python train.py --targets=["shape", "roundness", "edge-on disk", "bar", "spiral arms", "spiral winding", "bulge size"] --num_classes=[3, 3, 2, 3, 2, 3, 4] --norm="layernorm" --moe="soft" --num_experts=32 --residual_init="zero_last" --learning_rate=0.0024 --momentum=0.95 --max_steps=12300 --warmup_steps=240
Rows from block 5, named by matrix and row number. Each number is 500 + 25 x the weight over its row's rms, rounded and kept within 0 to 999. All counts start at 0. Numbers have three digits each. After the name is the row's rms in percent of the matrix's.
# convs0: expand pointwise conv (model.blocks.5.convs.0.weight, 512x128x1x1), inputs 96-127
convs0.109 080:518499524480502488457517493492502516544535495523515522503477438479447467488491534516513538508449
convs0.110 102:520481523463512496510476492521523482465496498509472503558533486517467521520506505504498484472483
convs0.111 095:525539527456489494469499527483426488521545505512493505511503573512470560506498516498465491488465
convs0.112 093:485497498476522505524461544458500584529523511449468474467520497479518542472523546525487537461519
convs0.113 132:476507467505522524473556507513556474457483520506523513513501462427508504551524555503484471523508
convs0.114 084:503497525472503468482510499466520478506511469498514449497492507496488490532512527502548548500492
convs0.115 104:501531498528474518500505488507486521478528523557487509541501526466468502498491505502530515509453
convs0.116 101:507473522531517493532518495540487523492549464497475488441531526511520504507522478453490514485520
convs0.117 105:476507483479494493486535491441496513527537520550477475507454480499501475488567523472533539521484
convs0.118 100:495515506572507481488469505553509508492510493503500518530491476501492524479486452454499495496490
convs0.119 088:464481510486499506537516544526547503516487470514500551478489508500452469473475502491500495472514
convs0.120 096:519488473484473479520462489477536513478541513509542492505497488492508513499466505502460510510521
convs0.121 089:475505497474535469470467519482543502451476475468489506485485494492513509534522480505473494499515
convs0.122 120:520514504495513457507526484501522450562509538531529490491508511496515485532480509530520493488530
convs0.123 081:478498527553551483496429501529548517495542489490485509484470469502504477520546472496514508525462
convs0.124 108:471461482498526436525490511525453503501446515471489530532479530499523520485511494517512468500502
convs0.125 087:524530486523521508493502471498461508526491487459545498486520494478503496509567540540515463487511
convs0.126 126:534531517481468483506472533469470487518550497482483461492539539542475520499494442504515490441478
convs0.127 117:455517508497470454511514498460541477499494466549443520540480518505493485555501497522488515452463
convs0.128 074:520488519494512482507528478488482473491532489545513463538520485427499526521532503517522477495493
convs0.129 108:509505513496492496501532476470497493518540526508480493487479517510437489521481477472500484491468
convs0.130 071:473512524501493486520523502419482492522488454509494496521477519502517497498484495552466522475474
convs0.131 107:496445501441529518450546471530509567504515510480485492465574519506503482473498470514524458501512
convs0.132 105:498516483461535505506504516516524490523471495528505463477512480597486471499514494441519514508505
convs0.133 095:490497488520505497475458467517475482469520479510470499471506540513474471490484492523490503515481
convs0.134 100:548509538505501537454515475497534476501468510495543472529509457490511488554555514500509510486514
convs0.135 141:461565470512478460529499456472525471507517499486482494515503475496457496504497505492499505421514
convs0.136 131:504574493510517500492542492487464520514503451501476513484492486511494480508513508488548485484519
convs0.137 072:516486493470479456523504530513469471522533510529501484477501522527443494510483520467513502511503
convs0.138 094:499550462469491483484539507541499502492519491510506488491454487526482511510492473534532494504526
convs0.139 120:471503500532505504520495541503463501486457515542515521479500484477565514545515514518468505488469
convs0.140 100:485509506467496495474504451518507498476463521541504482530475464499503514475500459518486499522512
convs0.141 122:535529453503473481510493498462490509533529508493508518536492512449530514483474478494554487534510
convs0.142 091:485462507466535486521454508497519486478487535494441517490503526500514552518504507513497505520516
convs0.143 066:492495507506500451482453484499521531442512438480505463479508480506488487503506471467515460493457
convs0.144 140:536519504524536525469487566495489501462489527517516494535513484470518475510472544466531487522484
convs0.145 129:554495476492560520476531503490464480522507483480503461476506497489522525530481511491552502491504
convs0.146 102:514523518444506514522490499497492486526478516548512512517489467499550517482473487483502511474504
convs0.147 052:457481503499453512528480513493522499499502511520523502496503502489562475516473510495526499486548
convs0.148 106:532520472471498451539475471515431492471490516514511502516531487484463494439486500491506514460518
convs0.149 124:489483508492517435498487489481473514471485526515459508555518508484487463455491481517543456497491
convs0.150 093:515505524504499517520489478494481487525556485467505476467494530530454501495454551496508507501506
convs0.151 139:482515470492482526503493509500477462506491458491490454499497468469500513502497534525508469511539
convs0.152 085:442507501474473479540503521467471514527522530491505459496479508532522467492555499526508524491482
convs0.153 132:479470462540503509474461503487514493533501485467507533527522508471513519475547459533466499495487
convs0.154 082:501508461506544509511463493503538488460458520472466484460535535517492513482491515518552499485580
convs0.155 089:484463517490492507506506494575500507503532525556513518501489542489503487465459536489495501518457
convs0.156 078:478469512485511523496517501498495518515513528574484511491489484490498499491537472518510515464495
convs0.157 103:483514534499481505509457509495530523471506456507525506468514493530474519516490488495488529494459
convs0.158 064:493510495448508483525461483542490497486502498487525521523498549522529502468481560518485478466536
convs0.159 083:503520521531526474482543492505467512540477495493509512503491510484485532485496503476522505504478
convs0.160 059:491465524463472479488485486511507576465461490489481524473500502527474500518480495492494473547489
convs0.161 121:514528526546510473476485455460509511536535487499498500510528491472507505511492486473553474457511
convs0.162 065:492522505536488456451520493523540540483515463479490533531492483483492534545505500521502515534466
convs0.163 101:443476486486498452489455521485519486544473445531493516484517483530533490488516482491466450483493
convs0.164 047:525495537509502526523487465506566512528481467503470462526492477526540470504503474499494479522531
convs0.165 075:507493472509495455490507514526481506466521446486473506509513550526533542442508551528512501465513
convs0.166 100:550497538507469507480507533484489517481500473465527494477486482529511485508515486497507498469534
convs0.167 131:464453495512496446462456465487556517496511485495504479456516513474449484559480522505515523484461
convs0.168 105:510511485501438519502464524486472523485563475493536494485550498495517476515487458478542480542497
convs0.169 097:474526446471498576448521503508548469507488498460502533511500482526531489515532479496489510539469
convs0.170 108:504532525533503487495484531499484501516528505530533548481455459492485518536514505463493493515485
convs0.171 140:490510513511510488490515492484520514508526485490500509525543462473490468485497447467515534504474
convs0.172 075:512486517484525477516541505501508507399472495471493474503511473518465505473519513516538505497502
convs0.173 096:528532473525531464533497465465502478492499501520472478536478553532507456448455456545470527484496
convs0.174 093:528500497485487508525476509479458508486489525458501486515457446526499501484497556511514486480532
convs0.175 098:498524502497493484513508491552542507469509528479482472503526504494496491471493422506487506497533
convs0.176 110:512525461544520494498496475523485520493491501491498516491466495486490485500429476458494468558458
convs0.177 071:518438483509513496504523506447496467471469503501523550507493514504537502504507503496494517512519
convs0.178 114:514527479490490493490514449544497446495529489490541457487510497486491477529536510496512477471511
convs0.179 109:512470454507511537524527504487539501492465489505493512492490498534480491510505540505496470487481
convs0.180 107:491477533476546474507503506486487501449482511504520518506483480494482509512524504503541518516519
convs0.181 067:502441514561531476453476512485521524516525525550495532535531500459466528527461485494469541505529
convs0.182 130:511494463485510519497482461498487479495492484516490500500499557511453513457450519533518510512516
convs0.183 092:497478488470487517494492479500459507487481486475495499489513486510478550512523470507538522509488
convs0.184 102:525500481515446511499528505538499544528457503497524479482517528490469488499480524522496542496506
convs0.185 094:494513497553523522494469535519494511496500545471513515449512506496534517504488464466471553505448
convs0.186 055:479534504474528446531505485449477512503464489557494498487474481484490483487516501511468513474485
convs0.187 090:524462457498520514521530509494501529519481463524513483475473479559521567492533527477542502498482
convs0.188 089:492483520511457518486468495550515473451453453529510464505468481465498539521534489494529518557498
convs0.189 104:522499480453495497452483510491485516468532476499500481478491514517506512485450505465497507463475
convs0.190 109:511484511491460445478508488508476505527505536532495523512517511461507504525514492518507479499429
convs0.191 101:486509542518465477483501494522478519529497493495467507529468503433498497489497487493535474503492
convs0.192 128:542502431487463460474546543476499464466477493492490501518472482493563503452514477503518537516482
convs0.193 102:474492516470504491490475488522501519488462505493537528521460513521527480506472522466515505485496
convs0.194 086:491503489499551473490489483507520461497454482478470499487526490516554517539527502488506522535523
convs0.195 107:475507493483490500453517465530501476538504455526490536484474473501475520543533443487470528492538
convs0.196 134:499509494514507503497519498464504509505518512434538482516505480522463498520486536484513510511525
convs0.197 072:525484528459498528541492495509543449522503548537546477498500500500467491520503480563476479504521
convs0.198 070:471490506508489467486491534504509472515509470476518515488498506511504529496514505502538503499541
convs0.199 107:502523474506507495477464540486487529518573525491476483530490504519473510473500476485501497509513
convs0.200 112:528461490472522489518506498523509512507481501514498493449485527527539502502522497495486547558486
convs0.201 139:461532467498452506540498496501517479497502509525476508493487463471496482506481435519502486547462
convs0.202 108:511464466491518514542530517537458486459496537497545497501487474533516512500536501508518539475502
convs0.203 075:502477487506489541483482490495548501502471527508473507489462458508494486485483482521490498512499
convs0.204 107:536511509508477512529459472507498505546546503523505527490526511501545446456491481489511529479516
convs0.205 116:462472493500533470477540499521535502469510483493468456488478520519501499517503505472524527509526
convs0.206 075:505531535474521463495464532499473491472513481547476484518496525495506500498500487469545486467454
convs0.207 111:463501501509493449477518479461465461478502489510509500489508550519502532518486469476463535474569
convs0.208 051:498477531446551513471458510475480520478519466502557492519484522537521521486479485501488499530502
convs0.209 072:478502524465514448521519524516483513532516516535506490485490490516562511506483518498464500514497
convs0.210 070:468503452550523516494471533520536495492499471455505473507524503502438513457475500478549498517509
convs0.211 110:476464493453507456541477498480499495533553500478472532492471496527510531462492469493521512482466
convs0.212 090:500505512525507515534478503458440486481487498463533505517464492486508485522549540482504513497505
convs0.213 084:518517491495446523524497495475448457495486494497510497510457477473494478501531467462487530508552
convs0.214 086:476514509528536516511483493467496520482467532498516541448456496511484459557532490477494523535549
convs0.215 101:539509517507472498523460532512503464449508482548513524440483499486518509494511526492495504544486
convs0.216 094:523466494464490509499512488528476532532484526510506528489519495504477512503510513527507510518495
convs0.217 066:486501475470527513492480495524473506536493494498554544487470531505501497528457537526510459488508
convs0.218 114:469480449489521513536507502493502504499507554549455515475489482527492528517445553499478515513478
convs0.219 148:469525514500523458570506494502499510490479552514489526487476492472520531522514549465497482488472
convs0.220 078:487451476513543512547496495499506483498490497492479503472513449548561530504539477515530503515513
convs0.221 084:505506497523482507507539477502496490463495492492528459502495540496499516474468490524524472467509
convs0.222 087:528526503506509459484489477503479511463526531518473498519472525487516448477474424483499525524558
convs0.223 077:489498532526528512486498467535544508483470496500462507533469524499482536485519471503455505525486
convs0.224 108:492511457469466516513477510558545489489539480490504539522457469484518545481499552465528491475495
convs0.225 085:528505512491496529565503490504517504480519543508485514491482464528465526475470539547516484460453
convs0.226 098:491519486451433492468489475518479522483502486464513494530517527476536523485525487485555498509507
convs0.227 089:489475459527508521496481511505490506525494483446494485536537511535502503505492505474527516500504
convs0.228 143:505488502496504479477519469506479507539508531504449475530539505494487483453524518487559532515476
convs0.229 117:489456461486476470486497449489535526513495501513453490504504513514506484573480511516464492482445
convs0.230 086:537520491496521541481532521562489548508471475479495494453487500519523529474500461480504489497472
convs0.231 138:508500494500531500495519532489504481515582486496498490469504515530489460494472539497486507509499
convs0.232 140:499502506517532506459500484548488515480515512496508473536500500493526520456463498473518515527486
convs0.233 136:485486456544486488492492529476515512503473507459471484503487467473478470504536526443542458489482
convs0.234 114:572523517481544500478497508524446491457513486538484496487484508497485493502447528491500493507474
convs0.235 108:505482553544474510522496457496477450482522533498468486493512464488511503525526509546511541494501
convs0.236 097:468533522475470455479479496532505532530524486490521514479475508512462483514490515512509486488495
convs0.237 099:498528504534504485506482514480506458529444516524489524517426513490468502530494497508499516528515
convs0.238 066:459545528476494470539503534491497479478458522506506508504483488498460511513462512486473512495525
convs0.239 072:476478517505474484540516473494494497474520522496587490504473472510523489523471490456491486540502
convs0.240 110:461500494502488514445491441515460505446517519513481517477477480453463532490469495459499531544488
convs0.241 054:531552505502527495537527529509517531475471531506514474496480504494495465496551467533501531497530
convs0.242 064:529464486530515525504501492510495514486453503503506494557487507503496500493475540539513472483494
convs0.243 095:467508473527517537445525507493503470491511522502513503564503450477479503492501520546477492504504
convs0.244 113:456491445501512473541553553514501464520504548541500510534498482480547501482497510484539491477481
convs0.245 122:487510518478555486511542496499450501545498499533526512519487485528496476514496550503445504449478
convs0.246 130:524501495510536481485524513479437494488495509484470514539503514500541499467495489522522488551492
convs0.247 115:531517495516529500511516463478498493467491521501478503472503501527492523467510474451542485497513
convs0.248 083:502528456536502560501476524505506501500538504523492512525497497495516501498494556496510451512525
convs0.249 150:501479486517516523499503484497516484503506470524528490515534506470515530535499511482488466466528
convs0.250 132:474485518489434517514518474504528529512517505492542504491487497494501517481498480496490518491467
convs0.251 105:484494503499478518480473528491507490497460459509525465500519462490525508501483488502494468541525
convs0.252 126:446483487496479501479464522508518497458440520485503500517529495484488524502501467502526502453480
convs0.253 107:485518495497485502472539520480449518499465471533536496517512513472514496478527529521493496489467
convs0.254 082:505516449481490506508509533523492486453494495513505480471512491534447491488485535479501474471512
convs0.255 067:477450474497453457506518542489552506512473490507497515496540478513475548479466491513502518539484
convs0.256 085:518529499497503469504437521477505522476515513509490471490518511487466451516488505463471495484481
convs0.257 129:512464484500523508478521506509460485467478530459465507497526514500497474479479450468527509512439
convs0.258 130:526510486504500544488492499521474504506502499520498445513470512472493497525508544500530493502479
convs0.259 073:492489465566519524481517462549497506476470477517456493487502516539538523490524460496480495549473
convs0.260 104:490413532473521499517549517447527518487498484487503477490483485485477487529519499536493500537491
convs0.261 132:494522519487521515518490477455532499508496486454498517500479470552505487473509458460543488495514
convs0.262 129:497487446479520532477523479482547480484500501488525516513499507435490485514518508504459510516525
convs0.263 105:523501457473496450471506548545537497502513493532576519483482515529513511523512498493477516519514
convs0.264 095:502505501506527498511490487497524452478481501525532526489481498530451553476492475500498517494445
convs0.265 061:484484481536491542486469504461488501475524492509504474554478487480533504500481494557523479479534
convs0.266 102:516499432540485491507545533479492457482509566481555496472438463504545514518508493502520525514513
convs0.267 084:458508494526517471531473495510525494538500446513503503499504546472498490509478539481490505475485
convs0.268 118:511512544489486489559491524489494531511482514515464522497496516537471532465495458498543507476493
convs0.269 106:509492513484508490549511489482463484475532521528517503523463523497547503506447559487498526517518
convs0.270 117:492506506505508540445504500559511500523455477481504498509523501468509479555487493501545499538499
convs0.271 106:516480468478469519475510477510451519518481498482539501528512505503523472517482508426550475466543
convs0.272 105:499487488518470483442515540580501503514537463509472461520509527499499497497516467480502544521492
convs0.273 063:498468459465518492486480494542488494494518509460496491545477555514533520488533408526521492525485
convs0.274 109:492517451447538511462543520453505481516505477511505483501530474481500483484509525476503512442452
convs0.275 102:543488493509533469483523474488524458521490493501451437509478525483485487516520470498514510513477
convs0.276 058:473462501472462441493539504489498498501478489472507533550470496509556509518530490514516491515493
convs0.277 074:471499506492489470519479493453499517490566474546530462473513469516495498482482480502461493499468
convs0.278 088:536500495512490509528498540540500511523496489516548471463515537432498447498505521447504496516550
convs0.279 108:505490525466533537458544474497499522503525522477487507494539533504497530517523537527489493438517
convs0.280 090:507523484545506496504501523486514488476523531527461497513526505511494521503489513513531472484478
convs0.281 099:516524524500496472512504498454485591504518491504467507453483487530505523510545467486471515500508
convs0.282 086:501477507536539504491491513500490478517469511474544495476543530462516554515502471493481494512518
convs0.283 097:533527544496504497485475484521470498484546493494495500511504538516511533522509495513488503524519
convs0.284 089:551495532497510497486463498501474471493485501500505512512550521493522523511495470479480510532484
convs0.285 118:506457450512473464490510503454510516518498525479519494478507494473461503480513503474517532489495
convs0.286 082:512561505495493521479467482485494508491508525509497529494486504514472510502512531497463519480489
convs0.287 095:502495475494530497474500472531476484509465532525473544508516498509530501448528516515479544508485
convs0.288 095:486501526460528494471479490488475517522499505483540450568499505517502465489490483550501460474475
convs0.289 092:463541483511483489508498545477467493481475564516490518490514496523469499458505483469515521465485
convs0.290 090:489491498521483514518493493466495508544518513498463486461531509456524489467496518504474540532461
convs0.291 093:453532482506496487496487505531511511503489510479486496525460526511519473487471463485506530502506
convs0.292 099:462555499504532478527525487473501496525460473525514437475492504506502519505494473520468507491510
convs0.293 100:489495512494454483518475502468454537515496474475472536541543500524486473527473527492509467492543
convs0.294 088:508492474526490508473479503534522506493484475470486557513516485482511490496496481521487495515538
convs0.295 099:498493483476503519496443502486501496507520523537508531497541491486553493496509517504512514514494
convs0.296 084:513521508487516476522498471512517557452495508507492533500447483484479499425507523462532482518530
convs0.297 099:457506473483494526420487524493524495506472427449516518494466517515524525494539482476469498492484
convs0.298 096:516501505491482497509517502475501438499492496516505497503463565496482475495495534464505542480552
convs0.299 093:526481542516479460455491496460466495510506491499541525519496505485485489510471497513510462507478
convs0.300 087:535516484483476545470498497538536491528468464530526478496532523519528473486482503530506446505456
convs0.301 123:461499493526481480447485502501461511447538492515469498440497492504529530500488532519550513514493
convs0.302 096:524497515508512505493485494546519469464487457501481446475526482491479500479485495520503512518499
convs0.303 099:498492526506502536468524520502531477471446470537542518508489478504509506527521543510478482514477
convs0.304 087:510525528513516522476520484514536507500465487513473483446479481484508472518510504510504506501550
convs0.305 090:483521492473487474481530453514473519513489488502496446478506481524481520497464512484506507523473
convs0.306 113:485513548520509537525511489508527534458513504451504486534472494507539523544494496471505494489502
convs0.307 074:496481472527489566513494524478523456523499482488509531556517519540506519492509503506470472499497
convs0.308 106:510526508532505428468491467456466458490470476500476490488431486501477506514516520509493507468524
convs0.309 090:487493495502499505487497479456470509473512488499448522495491486460463554529494527514518459493509
convs0.310 100:491526521495525474486461462531487498457457483499535527500526517478502521491475453465548490523480
convs0.311 156:519479481488518472505511478500486515501508515515474440505548526517517474480482506470571500505511
convs0.312 146:552518520506550494511512522503512444486539481499489513451510485512509494484502484507439474548468
convs0.313 080:522480539444518487507534503526451460501538540478490497533483532474499489471456528494511481491483
convs0.314 035:506502453517518526515459454476465479445530488469490446490515507543550501536517483504497473493516
convs0.315 091:509520494481518482504516497479535491477501509543459468492480486508457508470488514507475510506484
convs0.316 088:478501472495478477507541506527533524527485497457514540477544497540501523528487470516532503501510
convs0.317 131:476535527509498447529492544487480491503559493532471481485499536498456537432434524509514471533460
convs0.318 115:508457485535534499450505481483499428489533466465523489447467507485492472517503486521460490507536
convs0.319 078:518465513537514472481502540532524499531508495530501527484528554513482455538526476478542495451512
convs0.320 090:513481496507530498546506493496525493501500525492535454491521476533477528455481523499464488513489
convs0.321 127:496565506474486547498480489533478528523505474535522469531480479500489500473507555500496502523519
convs0.322 099:505465556506515472527488475523516510528490495521483541498542527506499497520467474507525472525491
convs0.323 050:553495524505510488488488493513494500529498480548515515465471483486539489502482522483543547478546
convs0.324 115:519503508535534500484502544460494483481506502496475520487503477494495538549543503460512447545463
convs0.325 085:488496464532514516484512503475526505504475494492490488521542506553541530512483502502473489506489
convs0.326 098:489479508499453501471492525515539485487491497530545490491487501503448462534486513512444528522468
convs0.327 094:498536514517501477452474450487524489499507519410514515495456458518484514532465447506469513527515
convs0.328 087:484528474494540479514494522504479496463532503513546536531531547534537489492502448508470518448505
convs0.329 071:471494540451517503490523517520506517488504470527521480541520511493495466523503491486473492513518
convs0.330 079:494496515530477486508471520455499490521552508476537506542474519471465489522500462505500499513513
convs0.331 098:492494470520491483475494485504499510496556477485525502503433482491489497521563461496513540517473
convs0.332 128:493503501517514513543527499506533489436523518526505445446518510502511496480551500509508525481486
convs0.333 087:514458489504519481490492547451525548513489555464500474520511504513469497481510469497471540443487
convs0.334 062:483486513531529526530442538493478502485447498488481473482457527479480467488518464522474490459518
convs0.335 061:553487484477494507525485523512499513525433491503521541492499541482509526496474517495482442473484
convs0.336 092:482503476505462505457505508534552470486454458498509513566527511493492458552483543483489455522502
convs0.337 106:481480511502461477507528490478513506470482488493474558517453460471507513473517491500506519504492
convs0.338 077:508482523514497528447539502550534511503512443481498471518521514501508450473503500479455523507479
convs0.339 080:501472498477511480553557535454482514545505512503520475492496510453522472520546477499497446508533
convs0.340 078:531471456493484488525541540461493502541479526486522513524517482498514500504535540467464484498499
convs0.341 117:490569531511469485501519486469452537510495474494508491514541512492484469513543493481560506459514
convs0.342 082:461455498480528467458533531472527465493543487483462532533552477534526476473508507504516482506478
convs0.343 124:492454514538490524518509515467469488498556461540496452488495485515476509502524517453468499499501
convs0.344 095:489525526541485484462505513519500542508482461522517465500488520495494485514532512515456523544474
convs0.345 098:485515516535530525507457510507460485520515473517452552503531530496511544498489509488461523476524
convs0.346 101:492490491494518499571470515499553510491518488544511519497527523500515488463476545470476497498481
convs0.347 095:488483462507501483453496531496537503518473475490517485471509454516528536500508532501500508472469
convs0.348 112:490505475507509490522502479483517533473485501479451495531509472485467517553498529499507481494541
convs0.349 075:515511478463484540467477499478502483471495508497464488466446483478493508501517474524500487467503
convs0.350 051:474479471502517527533555534490495519490519483456521511492532479475477523483503469510501535501521
convs0.351 114:524503471458497485495545531508429536499518504468510486453492528505493499495520522523507500527491
convs0.352 047:501483506501506541535503480483462476498484518522499512471511470474484523489476502511475493482539
convs0.353 114:494494478510471496517481532495486524492510492516507497451487508451495507468528505525530542542505
convs0.354 102:474505473506473509536445445513535528529509491489493496563529527497497492511537509473499475507494
convs0.355 107:468469480512499486561487503504505476507524455518486497500557556463480496502462492478522509510513
convs0.356 098:477553483545446492481518482524508489498499492562507511512450529521485480457468508550500508461506
convs0.357 102:520502507523504551525485514524497500466505524468517495464488443462450489528494495454502512500532
convs0.358 090:513489491557471531518506483496501479462490460484461458451475521456462496521525504473501524503534
convs0.359 120:482485464466503533487475513435505537536506479491525484500508475496486501496497479481485480528544
convs0.360 089:513508516523467545514503523456484463523486466478486498531487468515471509492479504502510498496553
convs0.361 080:505520479482523501485522472525481516486502497520460507510495475513479524460491497495537506520507
convs0.362 102:488500491516535494461462521467499497529494520547486468503533512491499507461456464497512471549495
convs0.363 144:496481505535514507544455511464553508478478423476472474501504496488478509474520499515513532454479
convs0.364 064:496502524500494501510514516516476472499506535522486532479473490469501537447502507537517481484441
convs0.365 114:536519478532506470542522475492475481489524536504471518525489497480494458518491460485530509463473
convs0.366 100:475493460493517562509444503554504536497487505498496528500498447454496486475528543486536478524475
convs0.367 121:513557497477459478503475484469478510512540446513515515510503538497486471456474452543479493533512
convs0.368 109:507496496440497485466494476489506510540498536533522502528500550577503506502541522548472522503470
convs0.369 149:521503515484511521486487522490463507446504511516543539494499529488502542526448518497484526523476
convs0.370 067:461518478485478526527540530515513528514508549519517515477518496525531517452483504497494504514520
convs0.371 053:494467516548505507484488509536456497517538520515521492508476451495497527481484479429526525499496
convs0.372 125:485492501493479471501491529518507473506481515468506511520501528484502494516517466509543527552501
convs0.373 099:524503487473460492529512509509525466530530491547474520529493521485515496490476513481473494448491
convs0.374 110:514501477490493497473517533550520503461494493513480491469480506470513497516463478528485506494505
convs0.375 096:505524489443553534494506491497446492473515540542464504472526490530489463540517509535488519507461
convs0.376 133:520511478482433505489524507504510521525506465507475499469490497508544482461467496538537504561498
convs0.377 081:524481519538521520515476497498503469518547464471473461467498485512463520504511478516474462564512
convs0.378 084:513457506418499515459528509481496521490468504490512504507500468518514492500552501485458497514486
convs0.379 106:503483497538502498490492479500463510454537508502445489454474488492498480516552509536526494490525
convs0.380 132:487530487489499452474478467483483522474522510498513531543516523518500441544522498531506491481498
convs0.381 057:531497482473492514483463475524480518466496461487564498505448504479468513438516473524519464513503
convs0.382 092:486535470522500507487543465552470483444487446498529471516491494487501493464495496479520494462533
convs0.383 092:503499504533514506523538498484551508466496506483506496467493510515452511488479455471498541500461
convs0.384 131:513544521484458468493500492490470487517563487513485513518493521525445554509492537508530486513447
convs0.385 070:516495487499501498478535457469526516496481522503475493514527453485494486441503466502548501524481
convs0.386 079:510491527480509481496511567492507534489506473513484506501498440541482529511494541510440520540521
convs0.387 066:519506512453518490500482500489511519488523485451516496482493527518491540490461487498493509531536
convs0.388 122:510500517520522488497483487490490511474502546509518527497502511513526502541499483517467472474526
convs0.389 091:494531498517496529547482462501477480511519540518488550491482503455542474483490499476524501523449
convs0.390 088:514467502481467467490504479456500456513533476511524511521482446519485508477479470515472520491526
convs0.391 097:484500513536490517496501448506539492507516514464473534487494522503498518473512467465521511460516
convs0.392 102:552514470478455475484478503507501485516516536519548515499502509485512488485482515491462499496511
convs0.393 076:478504449444518487479483517478470517496462486507499507525476528500546463477503496476480512513488
convs0.394 121:492508501514525531491503466498469488497517551506530496525486484464507510429508498488545482525466
convs0.395 052:497473543513531506513542478465482454507485509515495565498478526482505533501473505498499507525476
convs0.396 088:537516528535497508500559526510505505494474508498482502532510493525500496467509498490509496454503
convs0.397 079:481544492503474519492450533493477525533524490522520488514470500500512524515525482538488476495465
convs0.398 115:504506484491509517476539466511533496491491491516531503505462449486495493510499478480502461477475
convs0.399 048:489534465467507507513522475462522471505461524514480502480458464497496510550477456453466505483474
convs0.400 081:501512490471487525462511440494507457503461468508483494541513539527487465536500513500514511518480
convs0.401 107:535529507548497461428500509466466509511464459493491550508488498489513480517537456478518526521463
convs0.402 078:488503523524451484461473511500548515468489476462506471477510507518459466510495501461474460496479
convs0.403 096:485476502504488478518547520528479488513512483484511538494520522539470478545501538509530509536487
convs0.404 147:497521507502447498473528522502502451499541490526464441501481505480506524499477549524484508495548
convs0.405 098:498488482513530509529513512522528521542471527521512462505554513510538528487531507507499501484480
convs0.406 101:531509517506572495509463491542498505469505492498471548506491491526489475481474481475513519558475
convs0.407 062:458493490491515502524526481505485490492477461502486523514498503492502492553529478487488507538484
convs0.408 148:508530487549530514525507513494471455479541492513520500469518526462457485461481516459512544501459
convs0.409 067:487517519502505566560447415456465477527483477505507489463510494476537528502512502515543481486519
convs0.410 065:539514524499510478494521543507520495504489480489525494456519517503511432519519482495485495534509
convs0.411 106:485471494494523478528510547517492500474479505463495521515514504492541485478485474523501514521460
convs0.412 129:456483529460497481509474489529546491511475496497530503506455516489486536522487524485492487504500
convs0.413 124:480472499487455473532484519467533532527499499497523514487494494534465493504506509496502519538503
convs0.414 081:480505493505499485509528523467502449470475483489447505520516540488536532507552514504516474516548
convs0.415 089:512504442492473479524521491520518579447513458492488483500527512500484513506509493485477524504499
convs0.416 114:464481525502536480540514489532506483480518497519502460462551528492504519510480519504494480501464
convs0.417 073:522504474541532488541479534508529501529486503506471479517510508529508480529500518496531476487521
convs0.418 097:467451480501513471511494487492501464504531505505498529513507507523469483504504529482519526494450
convs0.419 070:499472551495507504477545493502476504494450530509508542517480454522476474498487491516519471502465
convs0.420 080:530543542514468501523499496464509466500506506533506524528496508561462521523477479485523488458477
convs0.421 152:498467514505483468568508488489465513499536516482484471502502497568490507473481471471490512498496
convs0.422 088:520500505469471442497501507473550542495490467496462539499524509525508495496502499468523517487521
convs0.423 122:503434551484500530523497496508537441440545491479503474527514500493496520498514488515492522487505
convs0.424 115:499491490527486504505473527480524483546480522512501539502462492505489496523501501522531491420483
convs0.425 103:462488490480483471518486505470498522483544494491557523509500552526437490505466547475476522481466
convs0.426 070:507457482457514493511509477497457498511484498473502504527480487507520519490504474538509478506508
convs0.427 103:496528492505508537531461485525496507481513480490489524504534527490469481484452511495515505497529
convs0.428 125:526464511500499520490491503493460488487467479485484491521527484524498519478528492458514541482484
convs0.429 105:528500506483472542474499492480485496512498484533508472510494531532534512475506507534461436482494
convs0.430 095:519476501546523515478552539466525490490506457534500484475515505486523472478461517460531514517481
convs0.431 105:523507524502538485508529524510512473487470500481500513552485512503529461477486481515510458523503
convs0.432 095:511508463490528493495517457476523499540522530505490543524530467519484475505483496495457451495510
convs0.433 108:488510513466462505526507515482487584481459460527460510488482507499499492494473551495512475506527
convs0.434 135:530489448480477532501494506505507465493486468525558522487458456459514468530501493541467501512487
convs0.435 091:509500518488500518509530577509520454547488492477508546519479473494526498524510514487479472499486
convs0.436 147:445523525499529517505477516470491502495436511519460525493454525521508564490540527492469532515480
convs0.437 123:512505526488513499578464493535487494498508504514462468478516499524498521467462485485540487494502
convs0.438 111:520534482485474509516511473444526467455522463511470503468489550493483514513455509474480530504527
convs0.439 131:512494492474522512501479461494534491468464495520530468516495521547484497507489491493492477517521
convs0.440 105:536464520466474503540485428545502452494494468478514449475527502466487504512492532516506467459500
convs0.441 076:491501486500502516494524528526502497513471446479495464520490496529514524486561512441450529524496
convs0.442 117:548493510502514513474480501512525474459509526487543485470513438544543471513535478479482494474522
convs0.443 125:487489501500504510514481489515496508512458490543511486494489498479491482474499523490526534509493
convs0.444 099:513508514494472522512507482510580535455514480480522532481544509557476521509477495511522506520474
convs0.445 128:522510522546535499538469505502496489482556496538507456464516500539490488482458514510468510514485
convs0.446 103:522476515509505516494481459512529470492505500532479505469536516495513500529517510469501481512504
convs0.447 056:544490501494508473497478490525472477509504539536481460450551498503522532537545514498499531488478
convs0.448 115:499527507503518519484492513501439504512464507529511491493553487505524475465499487483546517493520